config = dict(
    dataset='telescope images of galaxies (Galaxy Zoo DECaLS)',
    train_examples=44167,
    crop_scale_min=1,
    encoder_norm_position='sandwich',
    encoder_mlp_ratio=4,
    encoder_inner_norm=False,
    levels=5,
    shampoo_beta=0.95,
    max_grad_norm=0.5,
    max_steps=7700,
    epochs=22.3,
    lr_schedule='constant',
    weight_decay=0.2,
)
Rows from block 3 of the encoder of a small image FSQ autoencoder, named by matrix and row number. Rows with one number belong to one neuron. Each number is 500 + 50 x the weight over its row's rms, rounded and kept within 0 to 999. All counts start at 0. Numbers have three digits each.
Before each neuron's rows are labels from the 100 images, of 14976, where the neuron reaches its highest value: "colour at peak" is the nearest of a few named colours to the mean colour under the peak. Only what is clearly more common there than usual is listed. The data: telescope images of galaxies (Galaxy Zoo DECaLS).
# fc1: MLP up (encoder.blocks.3.mlp.fc1.weight, 768x192), inputs 0-95
# fc2: MLP down (encoder.blocks.3.mlp.fc2.weight, 192x768, transposed), outputs 0-95

colour at peak: white; pink
fc1.256:375544519463525455467496536441542462456519505443486445434460499394470463504505517509414441577589516569430488429541434585488481470457488473499573594477461559527511521443500526491483479516468474585539537519544490653529414458519474567561511482490431489516548557390437536501530498403563534520
fc2.256:533483482539407535561483495516421480577499545530465483530501565536569508453416571499505488438493535463426505627509626487466500531563458506543407518596510499439423465592520428512430538510558438494443454449405601519451454539501410492452516449527520488551498585523490508562479489654401439511

colour at peak: brown
fc1.44:436455508457490499475449526585450504506507512424476633459412517542463526516522549466502423486548404549544552517555550475579586509552509523570499631520517511495466532467479388499540478454481461480526459506400452506572522406529518544459585600429489452559472521500498462491514493567510509535
fc2.44:520524429513498458554536535466477486472441440486515588539451513521518427486481457485525515495494415433409432452405440523545529470513426527443477534424530467486415431464549458527514569522525468508488391525512494518421506557571497447518434502563502562443405422494624581550542476444444545503

colour at peak: brown
fc1.288:520531447539537529551492542566461549487444549440563541547465517518420486516492512436498534484529518579442561433434476448529510536488543495383462510524569504408448513612554491466434641529570453544482543449457519411500509469485576490535435504514485511487485447435483501529535458613522559525
fc2.288:569540591430525561559519469461556515514459491418440538498486554536460470478429501538574428520475554414433527488570457452520527442502407527501478539463426524504436428529521462541486435447481552469482531561552445532476534543482516581392428503512481508473525479528520523470565510499490412509

colour at peak: white; pink
fc1.403:489541594562487523540454421450531464444404433421558507567522499570464464518579444426470488441461575501517399543486543481439500492548484579531575505539471521510535442423389561469442470447530528432527552498547468545507412469510498473556581486528477518471457454461467515532525447386463544506
fc2.403:434569487410419449426539562481563564604486567570454530426530542506538554460383479566494510531486460562528484568521452475459510482470504478514471465502494537453538549572481522619452441517546435547563455544445517582409575506516518495494422476429544447532493567513516525436507541620535535484

colour at peak: white
fc1.617:504551439651477510489442484510458524330502543489511393412479474535474482438478515411465585538524520505574482573557505441410502488439496526490409499548533489475399417474357457545415497488454535454492469376525487450557474527479547537483489475446505507552495521481463472455474493502480484466
fc2.617:456406495450485565527473449539582470547513491472512517515481524587480518474466637457514541463470477504369479430460499574479376612528493534495481597399476451519384606522508487566536479517478489534573551535544456521537512528475511520442433473491425470521541432562558538452460545510447437488

colour at peak: white
fc1.685:479577533533511463389501395574521593439547471473489468492546537488535539452478421612525497454573584505559462508485506556488561549475463517545550564505490449512512512454508438484514424583426451556445434529500438609513517519608571594524450509534411524542531493560371424579541370577546447467
fc2.685:468480457492436508525473391480528525503438495522572607561599584569432588412389491578467593424469495469438557561499483446447532551472515540532406502441463578576462557529517569489491542562546411499572529519515559516496529498540437522555432536510535505493456400500516430515457510538426472495

colour at peak: brown
fc1.410:451522516498443523541516567523516558629498500412431491440546487521532534337427583488484463622473457492550440603431553520506536441537513517433465533401528492586525532579509435418567547437494535530524407434465511501384477496513527598472491528475451506407428517488520508519547535532474575521
fc2.410:399434506573622536515569466436568520460607381510557458480433526469507539535478488464478502397487459501595506462492446519452522561483463451447550586530591524531543409479484410579554482368499492493540521493464511558432506488560574428480458502470537456497587463489427495437513477497532487500

colour at peak: grey
fc1.236:456533483501452486569398506431582537462606449570536446544558529470629504511528478505410558531527512463436526502508466497545516423451508479476430495500446468456463528429428424491504522519438533487533595448554525588521537533515545501467483483588492479505436521461435458594556520515491561633
fc2.236:558459484502472443533589468510459444565511521539445525502505438489502454510450466443507480529387592462484535474408482460463524488538546419502448470418515538437505517502428536464506532556531434549532405576449438476541637447536488415458490488471503416490524452446545547480384502392519466472

colour at peak: brown
fc1.671:530450522512515471570476508410595475558487468484461492514426451487480558515414613415474457499442554500538605509484563568502518571544414541552557517507494512431455479545579471462552567566500474526463473542443520500403461547377548540532472527524499556513472517503411423469505452512600475503
fc2.671:462535464482496541487495521449565555496533490519495477504500521505486496465523485551463512514581441515484470559593494508420518434517448488411522436481502523524517583431478506555513477398515481473421463419567474542507518524517455501513429526488537472491560495504373541536525555470461430480

colour at peak: brown
fc1.11:594580478464428520564523474536467538530535464471438438530484546371525416480508450528556529483469635576515476477473514442429494494501541460442594482434557496496537505504552481472528596475519499497510428560483519574497631460542445486530514446442433543430487561485509490577522502416455489525
fc2.11:523553509501555462428481590515463529556410501471447510530479471543461483421538528536520473509532457512436462506524499507611495567470569462563463371524455499514448529553524592475501464540426353529493503384639454473433475561461540568604565595551550452496511527537444571403561524426586442492

colour at peak: brown
fc1.253:475551555505537540441549467440485461432472461452492464529613536475426476440531394473526524574441535452493509464494544523508489436408520448581465436536415481442511571582534467531547484646539468530556636459584436480459488493500498502538426499596533510510484467560435575462485522485483453560
fc2.253:506496501521435433502450572477452553536481574567487478547461597448485364568475483566469461534589446494514492470527466447527501618559470581469443483487556606587478408507488498567469485504505609464527455472331504532499519470509473463337492516512545490526476532504573577471474516527503542487

colour at peak: pink; grey
fc1.37:556503508495561500469429506516569437466454528418530550484431401519502450464490468450441530508502525500448558529436502464458521550460535476485427448523419403516564493499496555467499434514525473624514413477407455572538523546453516485497494554437525456372443541514531634396479517462490554478
fc2.37:472381470486430489511568523494547451457491516462412511481465529463492551497504443547582508479530472436482477567522457494611527435500483580526482470520577554453499469538508472482560520505454496452527479492561590445431467500449544476460489407586456527535496483550551514527506512513510326502

colour at peak: brown; grey
fc1.584:532461501504617502491472484498499509567533522482446457515524442489518330444485493428548463465528448431623467547491510497454500539450476494529468509550595404504486483511540498512508568470468586468416468449426489490472489440598471448409457531536504514578450552594511484502502499491499540476
fc2.584:448522493465474511507488460566471481392475507482460545479556536532477533563526550497556508480460434617412511513530417433562511515535486425486490536453494447511451419466486458539546445413565452387473507473580413473539489434460483528559395492444524433458437466362502541503462506527443404491

colour at peak: white
fc1.485:489566500550441533466493514591512466466413491488557527442516601478474439476463512510482466442516580490458437549508558426575502487422506542436476491495492510406378559535517501498491559559526482572491571488476521558450389521464563556583410494490442517548429501494476527474484447676459521509
fc2.485:524539434456554401490506507445515509513460435545502542557495533545512440507468458523485577532511463523485530491392462509517472578515436529480488474522468463485517473434505557518436533451476410556538556556561553481549512459485498521506449546479488490498545554565499577518493464617588493501

colour at peak: brown
fc1.509:470519477569494472538481540491619460565507474481520472540534600643432565468605462528444550456515591527496542575531488467497483635485493577491432462504467503453414434468454473512486584516481536534472523520450465575550467449438551533462504472382467512499533504417477484502480587423552526443
fc2.509:399526499444474481408461535563557501420515475475465621482484406451553471469459570504539467471474525452587405586450497472560503431509524482541521444507439457503501627536486511489462490501567532426511448521504533464535466436524510510471474535512566511499484533518426447517557499571422526467

colour at peak: brown
fc1.706:520475475495460519538374420536508508568385437547401511563542476532588476534489474509482519451431581518544451562543549491519488433505543447487494404442528473483564489526545496538506422516504511502488426550461538564536562470517525477536439517569585543519588421513509534466451514538501536515
fc2.706:527454378494449542458432496491456575425507488440509530569496521500564494505470455474577521447478465452586540662445435478444494456499528561497524507560444437529507528554525482372542567442568529537474549518498495535615447481512405509430501434478465551466506615538413486451506440571471529467

colour at peak: pink; grey
fc1.448:454482499469434454531559536472480543417550534583535495516535533428443465458486516492402500492478498487513481534573411493504473507446433477512455447479316537456527523411538537560531416503462510539550463548479561564532453520557451517472540517468494467459552539523450550472574553465496414468
fc2.448:652464513560542526352464460500545612410446492552535475554459488468512579438418485572481449474488488559395482474521477506585563501555545560550522591512576401524461458565518545415460560510518578453547489448405402511466528535482493509376495429521437522510458458509547448577530481481454522551

colour at peak: pink; grey
fc1.723:453471492452505480524531503462534504635515467452474441603522444493483481552512597574481516474453485415479473514540522501470459558404533493523484402498489468468505420501543539560458455454554419462436548454488490482423455526432467498547498433408452542443526486440557449537450539488446438514
fc2.723:507435485503506510407448475510484499338519432468479541466527522490450539582522410475519544605532543538454420499443496526537472492481462432480554550435451511521594651467509462473480446501493464443540507398477459483521502534429496481440519484576551533449515555625510517498535483537553493467

colour at peak: pink; white
fc1.447:459612443453439483614453558518511541456421474443578536380484481543518505500537491439541576489440467454426491452554492555542582556433558471485493463540495546547430521480496468494541538481411604568530611431514518482480454413599561524457511518499515424493471435585440528541529562498478543424
fc2.447:444523489504576463460509466532525505583496486495458550496490517544593541467528502554518581547532528564552499551545486538471572522456475566553560503475513454535467524496525597503418480531534399533495359489512536538505549495458547565468462491444507498570486515475510464551422472484511508404

colour at peak: brown
fc1.191:527526448530497567552560526471518527614411492521467464484456538518561432499483521512493497452536502537493555540483506460571506451471529627526534515482499465502448482576517513455549499522456498569479527468430529576486562374544540567567541545556485591499532464500540480452503474547395524523
fc2.191:434435502509533416459472574542538559420398459494537522551472491531467550474524502449499495505606510513459417498557474490395518552537571476415519387462481481458512576491568490536434442408423540441553518550615504586477439533506436392524473520489513543377475465526473456521630455443550533497

colour at peak: white
fc1.481:457503393590543498411461554502489528513487542454469460516561486512518479500541422482557553438532568494415476389566459527481508555528447460478494498474511549484456502465534510533468510559454524477534452454553582428550530461535572475535518445374446500423498415437453549534612455485531550483
fc2.481:466549531490456581525528480506537465506430527509509497399432526602453515515432622528505444400434439467541475543475546451515522477500519476569459443494462438509419430601512550442487536447475437547465496536485425559434458522523476517562499529625533527528561560469512428449453514490424484457

colour at peak: brown
fc1.628:527479462526475433457442471555489518439528499451483482541480569517549528468453425486502497566502553530480478470492422586434660538475522575521462467442427490518446463557518448599591642483585508543454503536450498534490469453506492479567462519569506550432533500472568599535553527551476482524
fc2.628:556527478501434566599451531529569514493578535448520502467487494446448460537465498485440617481496530477637501569532564471518483408474450512566533456510547519527559435536515509437560519478465481549429549522688579521422469488488555516469531506421511475456520535460503560399474508501425497532

colour at peak: white
fc1.224:570593522526539468536440507565465507485448495546494551546612461515595507468529454554512518434443637514576518488422563622537555477462554552441540498507467587451525486424475478572487536519418477561517470506613549527485568600401507561544554470504495508394491633522515457518530527449496517496
fc2.224:573493498449394522489503408518547397562566562468515559418478495542554544504441507514484494579547545559437495462616431481529496415551501470515516447528524467482508457493416461528510573484499487457588539436390497469540430461598520432484468448512526453540461393404475546539485521476566447470

colour at peak: white; pink
fc1.375:492575464487550429430461540453614429504454504411614541570580464537475393297459508477513517490530505510523522493540423524549452520521486520533545482537506584590548492473498543500510508552528539507479519453526485481512556468503509498502567420489465471509505514475562556580524526485429452419
fc2.375:468430501530424435464514537560489532529491474519493502493470424563494492607422612453467447507399461505582467611453445490515493525481590527537476562431465452452446551561523438499514535535510455393550590436427472498523373452516451508515527498529507560552514477541531428531524551501514524534

colour at peak: white; pink
fc1.752:489496474484560472487451295564474480513496513479489493425541471463476406461371529515532495513536504519527471552521495555503490491483522494562613495516484521487456462530415537574525432527521502554484558524433527477585542553579492509591537486490480489535520543487509583494460558520576494465
fc2.752:456509565488401522481464501536516522541433521400438534498497462582504541530535391469512553483484431541613489535505567471554504430480507465470404464591557572571470553546530444468548474526432535504511575425414614491568476551439502455569517490521567450535497540468532505497467537565568522481

colour at peak: pink; grey
fc1.453:564523545520571475502513617479480496417433494536472486507489503489497513503513484369501562497480525528530504521466481515505485519391484505531525471580461547445554493496508504499435454540444499501431451425442541467468408401396572574561517474440475421576510476504533496468412441440407472543
fc2.453:482483498394468544450471483557521505489480494459503487405578524428491536560525486575465459429476483537493532398575525538479547507505554444373543514514479556539444437459493453506589504523476455569667596519512447573554563595559504473460518493510533528478492565555489449462550516600535524460

colour at peak: white; pink
fc1.269:532521512463563530440479495476540449517433433453557549477537473467485495554459444445545400447560453544506463547537481436478503571407410574490485476535450477567566479525520499483511447542467498517483447539514465518506413462588526605602532506423392538514624526493423592471486482456541504437
fc2.269:533487482499519469373460509442558523490459443456547546515506458558518501443569556627561509497578484507440467522470450468519487431451552534504574483497514520429500557465540503588426440543529557530557482532562578522490595600491506468417558519543597477444499499577601435608556545545410475506

colour at peak: pink; grey
fc1.184:565431524477518470496527606342500457472443431388518425471497501489520482530520479510444543400526508483513488498519518431496487520517513540446503585449484533492513491523480549470501495558492445500423458541493512449531508493481556533501514503458528473469530546501562609450522527515508560538
fc2.184:495515491501438572519442480525553518464421464466454492417479475483527503557518506621537548551485507559509515506482566532499583514501436584536449480591544524507423567487484427504432502453506567531511441526512478566477481563477461466430527505573581520550481531558561494641535562469432453508

colour at peak: brown
fc1.405:469332359506517532470433521520551574542466457416531588499453472537521520542398498501516550429499554473611457575527577520585502525501503570487442480497466526481426512611480433511581502439545498538495527493536558530559505535475515430437466483479524491444490480537504573513506564432433481456
fc2.405:606437615548455503584457507465568507482485460498470522566486549483577349469506531554489400497584524502531410538517463534508524459494484531427372519464455497502452514488508453403465440522484472457482512454492479558473507509475567558496507480478462525475526530518533407397569473510452400458

colour at peak: white; pink
fc1.217:501559472579498494533506608447485482451390494462612512539500608549496498410497465411516515471546511492553489555442538515479504530542423534530426555514512478601470393428580474450390497464512518445512548465572438468583431480516497530600546550505489492466498486520525468473510515460490486527
fc2.217:453492513495384498438493413464577506498516483483497503521519437397482559583420578510491543500448577540404488503601507553492520485509546469470539564541482447419541581588467496546556458528527463538604548452468626510469533491557555544436567486490433550586535538605504531501528563448439446465

colour at peak: white
fc1.281:382574478485476484510540538487515504440442507541518493441427368529531545539487561509537401400550536509580462497605511548562568515515433592460491533518514510545466590537459398547510454503464471459480405519434537558482443514500542511477425607493538519476552473542454483564540522390562506547
fc2.281:493463461471501480501542529519470430538522415422518503578431584480509478462497483515531624515420522349401481467467461499506454516511502485431496559497470482462501509522444522515502482431487482499559543465582490387483551487556451477444472489524453477561503502523465448427482446514469510476

colour at peak: brown
fc1.546:406518488466523630455547509532464489441461574449591481479554436484503472552484417585499564484524520560541621473460547563465450456571555544473538504551451540539491482550521514569522537459464453478537629486501520487632494426517464517499427495509538478481497594516403499503593578562435482493
fc2.546:544589560515372503506544498546491521551615540509510518466431527475480501475437623538481502514478460435505511474554467430359584545538495581489449488385392538447508549549533482501410508595594497595535565506493495573520454562535457518468467534472549520446621424567468511451420489520501501499

colour at peak: pink; white
fc1.126:450537568511507423439436502588453508465370580475485453478523453492503406543597509489519454552515535568559472470505501550506412528459578487528540445476503528462494469530541540402462520516482495532527499415575468506530472461579613574516476529513433504442548523486484524561531459599504519557
fc2.126:505594555398505482550546447455456540532450387483464486560521566629472507418534416552540450520611526537533564491416451485511506478404394456581537521577497505579488550590434524579444493525534531512497548552485524432483502517490480474526446517545464517545490581542515538505421497533450405534

colour at peak: pink; white
fc1.525:518472456502473477536485590481533446448460449525550528523490520514454372471464497512470576499500480529469520550450496477536397492544527444521559545480458474513490529544542522505431526549516551522478439461604556456489416476478557458490477418585457514404496479483545558467471550627438523479
fc2.525:451517497507441469418535490524429546529527543546490513529529469447534513549513503465506524574515539462529463522540480599529556517432452393505638494545477464484540451433514575481561574505473499526487504532371484473501476527471446499526547513463532504510394482553574504578475490367556495486

colour at peak: brown
fc1.4:478527493530478465494409457523482537495446405467533508587558507500498454491520500538369606540479495502490544548501503457452407584469472502540446441513448449541439507517433566503482551517536523500579609426516536537577467515489474542454397405546590509526457560588445573421490530432508452375
fc2.4:430506535563396454480581574505422429501507609577452602548499449476446506481523528420425541465543568504574551552571488498493609438574472491390455475437529475550475512481441470512550491529515495522580490499506521495446559513475538481471401519529444535446443529639493468436424482435572522598

colour at peak: pink
fc1.762:488493552483547436503529460463533417465463523542512578329476496486598539391522512532427535457477427469476526475506470515530605465495529498509532449493507555477540531416493476393475494449438526499513394540370509598486483535555518522511586488477430441506538644481494464575476479417541479523
fc2.762:491495496518427553523496556431507526498524565462503496538495599506571496548452471390517439555467450421464436436416460499494452565498482492497391572483528524448484503527552471554542518385493528428473490450479552519436448482548487486440530476479562584526377432555408499432559541587401463438

colour at peak: brown
fc1.604:557464548476489477454508530543453582471577482526467512493507515443531453524549398600531445532537536592596454511553471538508535571498396569453490515524477493534475480496509558518458571429466490413404568565477565495504533507571536601565526472567439552549417560545481483501508505513549472571
fc2.604:550486462462442489491510501519558450481495484491580554506529545555548442384539570506501460488458453421512555575429376506458537536495566416513474459475519438554543533477500542466573491485516480510471448444622512485554598448537473543517465594432508518492417416564459485454505467489517525440

colour at peak: brown
fc1.428:445464460462549544437472502452536566464488438474487621442579520505442497581454415527454536493487470456579544443572456484505498496513501474483480488563578464587493440526560446486559460427453474382518475482532480501512493511514419502493496464393622573510485630405542603514521525537538593476
fc2.428:622408471529581493511528470515473491510422572551548522586496454597484514440565559456485446618452528555446474576462627529494504519498425498488525463540510441487544546491520508502435482526521433536502485517460526461489488489517570531500507476526432435543416398437521418507458520476480432464

colour at peak: grey
fc1.284:410420450438516454526463423511429457455539537451538523515431533546492429480474514529473507522453588458508408498486504434438456516546545513448430581554524420496511501467487598574568508571413548477466493456513532523542491460499488480456492435491495506476586596485532473566538460480521480498
fc2.284:502511573477497498453571541475601512490534391462463545437519455384538514491539548481517507481555513542472406529497438483475533508435448435483484448552520518564441439582485478518460529464552443570537520598543506504466475523523541534482528550439566466552480410435505500552418499412504558422

colour at peak: pink
fc1.734:391605500517458483480547534495538460484554520567506481492466486528538475516471394553486513467544551462411580530436473540493470455465501487532609560488531545503498508461507513477647446492454491495555595526465462538552453526527532496502474527422541404545571477420460464465435453488569398417
fc2.734:558359443511594538456523456440497508478471564461460468425585507424537490466539546499505517532447535479469454496525549502479514498557505497448440516570476479455509506607487463495509530457508420487532490531438624439495477544521458468563546513561429581513453503511525509562476565583468561543

colour at peak: white; pink
fc1.247:452565532494524416555430581509531506492471492587524467570514488476487491413440537458482480532562497466497466551458494627423535432409498500530433572509494420511480520438534565572497455541456501517514505522556513479555498613502487547603497496491487519506539529424490510372492515497561481507
fc2.247:435556520474379545426540535505475533430443467422416518522489592489499487497567504551476486498451611564519429493560429449508473544537587424415470496458522532500502469530518389480474514539511521477500503432449594496517461453458508531480512589466513473580462438514511505619510541482434463485

colour at peak: pink; grey
fc1.665:488570467617549467517492480489491446460421499529534531399650525540538482525544533500462546477443583475456516515501493497458379517495549534552550533548635529499411423520488558522531456543434519516430506495477460458447507561490462564488525504513450468439554523432518534459508524543518476504
fc2.665:555446437451529469511515447490513528440557499526486508445420460474506467516461483590403505572585562501534466595565506463459607551493541389561529579539417459517485565492506482464560507401544479521526592521549460546489451484516538473509598528512537496411476582476525492555470575569551527463

colour at peak: white
fc1.693:536595545525542515508479498553499477532494550437430424508500457523438522524509518446496528481526539532450483484461548547533438409564429521546508452526555483491476502465566464476441499537536552575571525410510524496611601474468504557524523524439397530438507557501476491499482513403544600502
fc2.693:488523507519426463562442538570464505435504559562505500544402513459528492499522500541428415493442554483468524480579463392377470572490581502439460462620379493478350539547450522453458534515546439459494531606484510450553408512507516468451554509554566551513481475525618443491511517540423391541

colour at peak: pink; grey
fc1.369:378420452527424495558567560351560421484441454481549577547472494571552467530487468475580449495430533491571505562467473469514518628481523486463484491519458421425466535511491536533412455555484526454494405523448410495435468483489621533455480544561505456428582520488575538420469482535476509495
fc2.369:464512466506553531423545452562519474504534504507531497630559480400460526546527577591576554419511460529477430533519537626574525406521547573431529591477468562509466523447515470466552534450546433517489571491564551489480520539442442546537481530472518543543553526491528534554532499441509484591

colour at peak: pink
fc1.372:513597591463524496446596569628451461440536484499613498578577530537483399552582522455437564452582522564499529502540575504413538483452526485502492513427486507543493402549485456483479535575543383505530479428481516470483460482417517511549566513469589439550487562515514497495537532475423460485
fc2.372:574430473525573526502502440556521517529481543493454398397446473482522562442390542367468520494528495507476461473482509587527486523500468503461516558492428557417528575433493457491548449467583495516390541519467530498456534466532524507459473441493433559330460474482377478481456492565537534524

colour at peak: brown
fc1.339:469561413515490591490402518474481531508480486429510489571548585526468497485441460505497566542468484547523451519429425541486525462454457456455460513577463464495454515613575482526541598502465542611423512408577479491475330438582470517494521579483381540454478412588545472430514519486547581551
fc2.339:555469519533424472442559343399505576560480547505526418510501527479519424499486608605523487464555518422424469552485516500493454531574471377588530540505529532443610444488522435539534497464514487537601502521519468517402450531486507458508437489464577498508478557492493541468453534569509462480

colour at peak: pink; grey
fc1.338:457510435508500500506506492524406471516584464552608527468421417526522517451411577436502573462497441508579429557552520508460514413468491577556504573457560504592582504397421515432510467542508542472453575556445492446510560523493523496559508496516468518504556464462530418504426455509513544439
fc2.338:466526552458557478495481596441548481528427629515425484424495595501405408486542490542506430445548520440475457471435410438452457531553538512473486523514487459399473496397503549551569563504494492492527467554481445455447444523543522542483508450482478516629517480425517453524553481572475419540

colour at peak: pink; grey
fc1.215:417492451451481527384489513442546562489515482498538482459446580379600589520456514479579406492549534431531433517570530426480422522584484527356428572540480613436479545446462517463500454520535632576498534477483507515543479475510481514480544461419526531437505536444456571482516477416499470519
fc2.215:504613565492414506592487560508418475601547509483534453520508533541518434538515495431464492560533536470434545573472540498567506430499454413536498480602549446579463532555543411473515518446438383481576519509452542468488421529518468454572543568533599462547527409555502495595466546471530536503

colour at peak: pink
fc1.354:495491501498566523483537530489508500494486491502474465488407476532591540483468525451604527566487427508475568454451445581503530519449480528555526454523504430619490432465543471499369490531486526547464487489461456459530501518493445530462569546573517574526477619460509572480491488457532528419
fc2.354:487415530525514424436569404540493449512518517536498481503579576517464585531542462497535531500553421493451558465540500390549535578550567533432475505472498482423454530552538543491489462527504390518552508499579569540580497483559548432499580540435441468509510531493439481508567578468440410527

colour at peak: brown; grey
fc1.471:558436418517505455574537492545522449545429557475521454587498498510437490660514571488460579598498512512501537494590464586554606454478504540508462518529543530476552520533567482602509523455477477417444414565508561551470447548554412484524499585374458577515545423497526516554472486493518451471
fc2.471:424536516539534531500453503472434551502504508551492532469535547538552561501465420509548389412555474509433553444416559695467469554465452448505519423513511492518463506577584583507526433550552559577533491417532503491516513527511602581461502479510504431471550548554535504446428443588468561558

colour at peak: grey
fc1.474:482434501457416568485525450495498629513517424481497470415522476478494462515497511424514589431469576527438477447494453522458458550457399466592545486499495468568611466511501533506506510529583428590459489504432523516583521564445480557474469536543555474441506491503565396480438510474522480526
fc2.474:454502407475454510386414547490463467550556497524565533513542560493507532566535489622427588498542514569448489519434529476625476503539500501462412535456539561458490625553528512540490511473395469466428490493549503492519551446449481325523552484400511463432512541482487549469572508570501491526

colour at peak: pink; grey
fc1.232:471471533448450509441382420489489428473601458540514452383504435473558563459471454429561568499520455485450394553564450555500550494402483512509488577493476447478652570507450554436476530534451560535439516426544546570487485453488530577571507420515527450537533514513526507538482500511524531432
fc2.232:470541431548478544538493544446475556447489557472491555515523525520557474576481540575507464454496477502551507538437496461495439552484461526514381458502498613496432498521433449484516414517426549555495399503367439498500531461516477448548493601445501537443424417515637544574477448575598450539

colour at peak: white; pink
fc1.553:404618518541462462457513471383480454453439449533436479534402460516599529483373552481471440454530604539485541533416452527450601586489485486536540600478551480482471461599499514497518449517501517534432527529476460509442484555442440482496578589479412478415549545500565545501547497435439426506
fc2.553:495385563522486538422457485472542489508415507503497574424540511565450532484482532567532497531511475405522502538525529544464576338522507526463454492541528522496486518618456414467459504451519582479472574536573551422506574563552494452453491502538565577504444520494575416580463435468487503463

colour at peak: pink; white
fc1.188:491488587520482465480533437571473432561399475519593484528524444525545486443500509475499494525505528439498503509466480541474568467511559549570604465527526503431477508460458484496533436517536572519544581518426454523493462444637588528468505542485453455609530536538470488449391474468556420446
fc2.188:550517523479630590532462488505489579546495573493474488452484577434520478536533552513503474429501526629591469457494599514480450474464488565468433512540554461523472471518576417554464567596541513497520468535569566532456497505483530464534561440473526571478500516456534480555556589531483523513

colour at peak: white; pink
fc1.312:501529460485409484536457448474505532451454518476603523497498437576548485503507512476446487475569564624478477432429474538490556537457487508501522591537547466445480476468504548502471439517525508532532469428579485481452454507451496575517489547473528481428431519508571536410568491414393387512
fc2.312:532426584510530483445495481568531441468486472510453517506514620421480508546498515562489529520476529419539499591526458515519413511510457477490491527488467519430524520531503441503510572441447489484559596573466511428489508486559560456416462488497449489481577492500467503556451502549572554440

colour at peak: pink; white
fc1.41:438545451472418451512492524414519499520448494509548493488431548515492498421493496494460559504541509521544531535471537533455648597449495424498561436483466486450506368565430522511475558506483568568467450539505456491481467510497525507525460414432415591547463483513503492418441480524503323487
fc2.41:627394476507612450445480441528563460427525494498457512569525473507501492568460562526452481538497500436533422401551450465556403421496503545475502531595478458504497637528547422491459470454489412409490572440540521471586539489462518579497482557545596517502488554454468482557525496480501540555

colour at peak: brown
fc1.313:524502535510452482471520524538569585474489531491444476505426511517468463443505618448476518523536410540445548543559457470584434340399472548531509559478543468441492473496478527571594485556455547492543491517510474484481566392599498521500546516534387623493590541544507430545547488542488468522
fc2.313:542471502477434524530555501520433498483471580462548466548487557606458516438562494499478490522526420451590441417489413472370504541517557522505546514507419514586524451552586485546431586518451492470453496436447571443358454541501565552569608545454526450565471491457605548486471452495524521500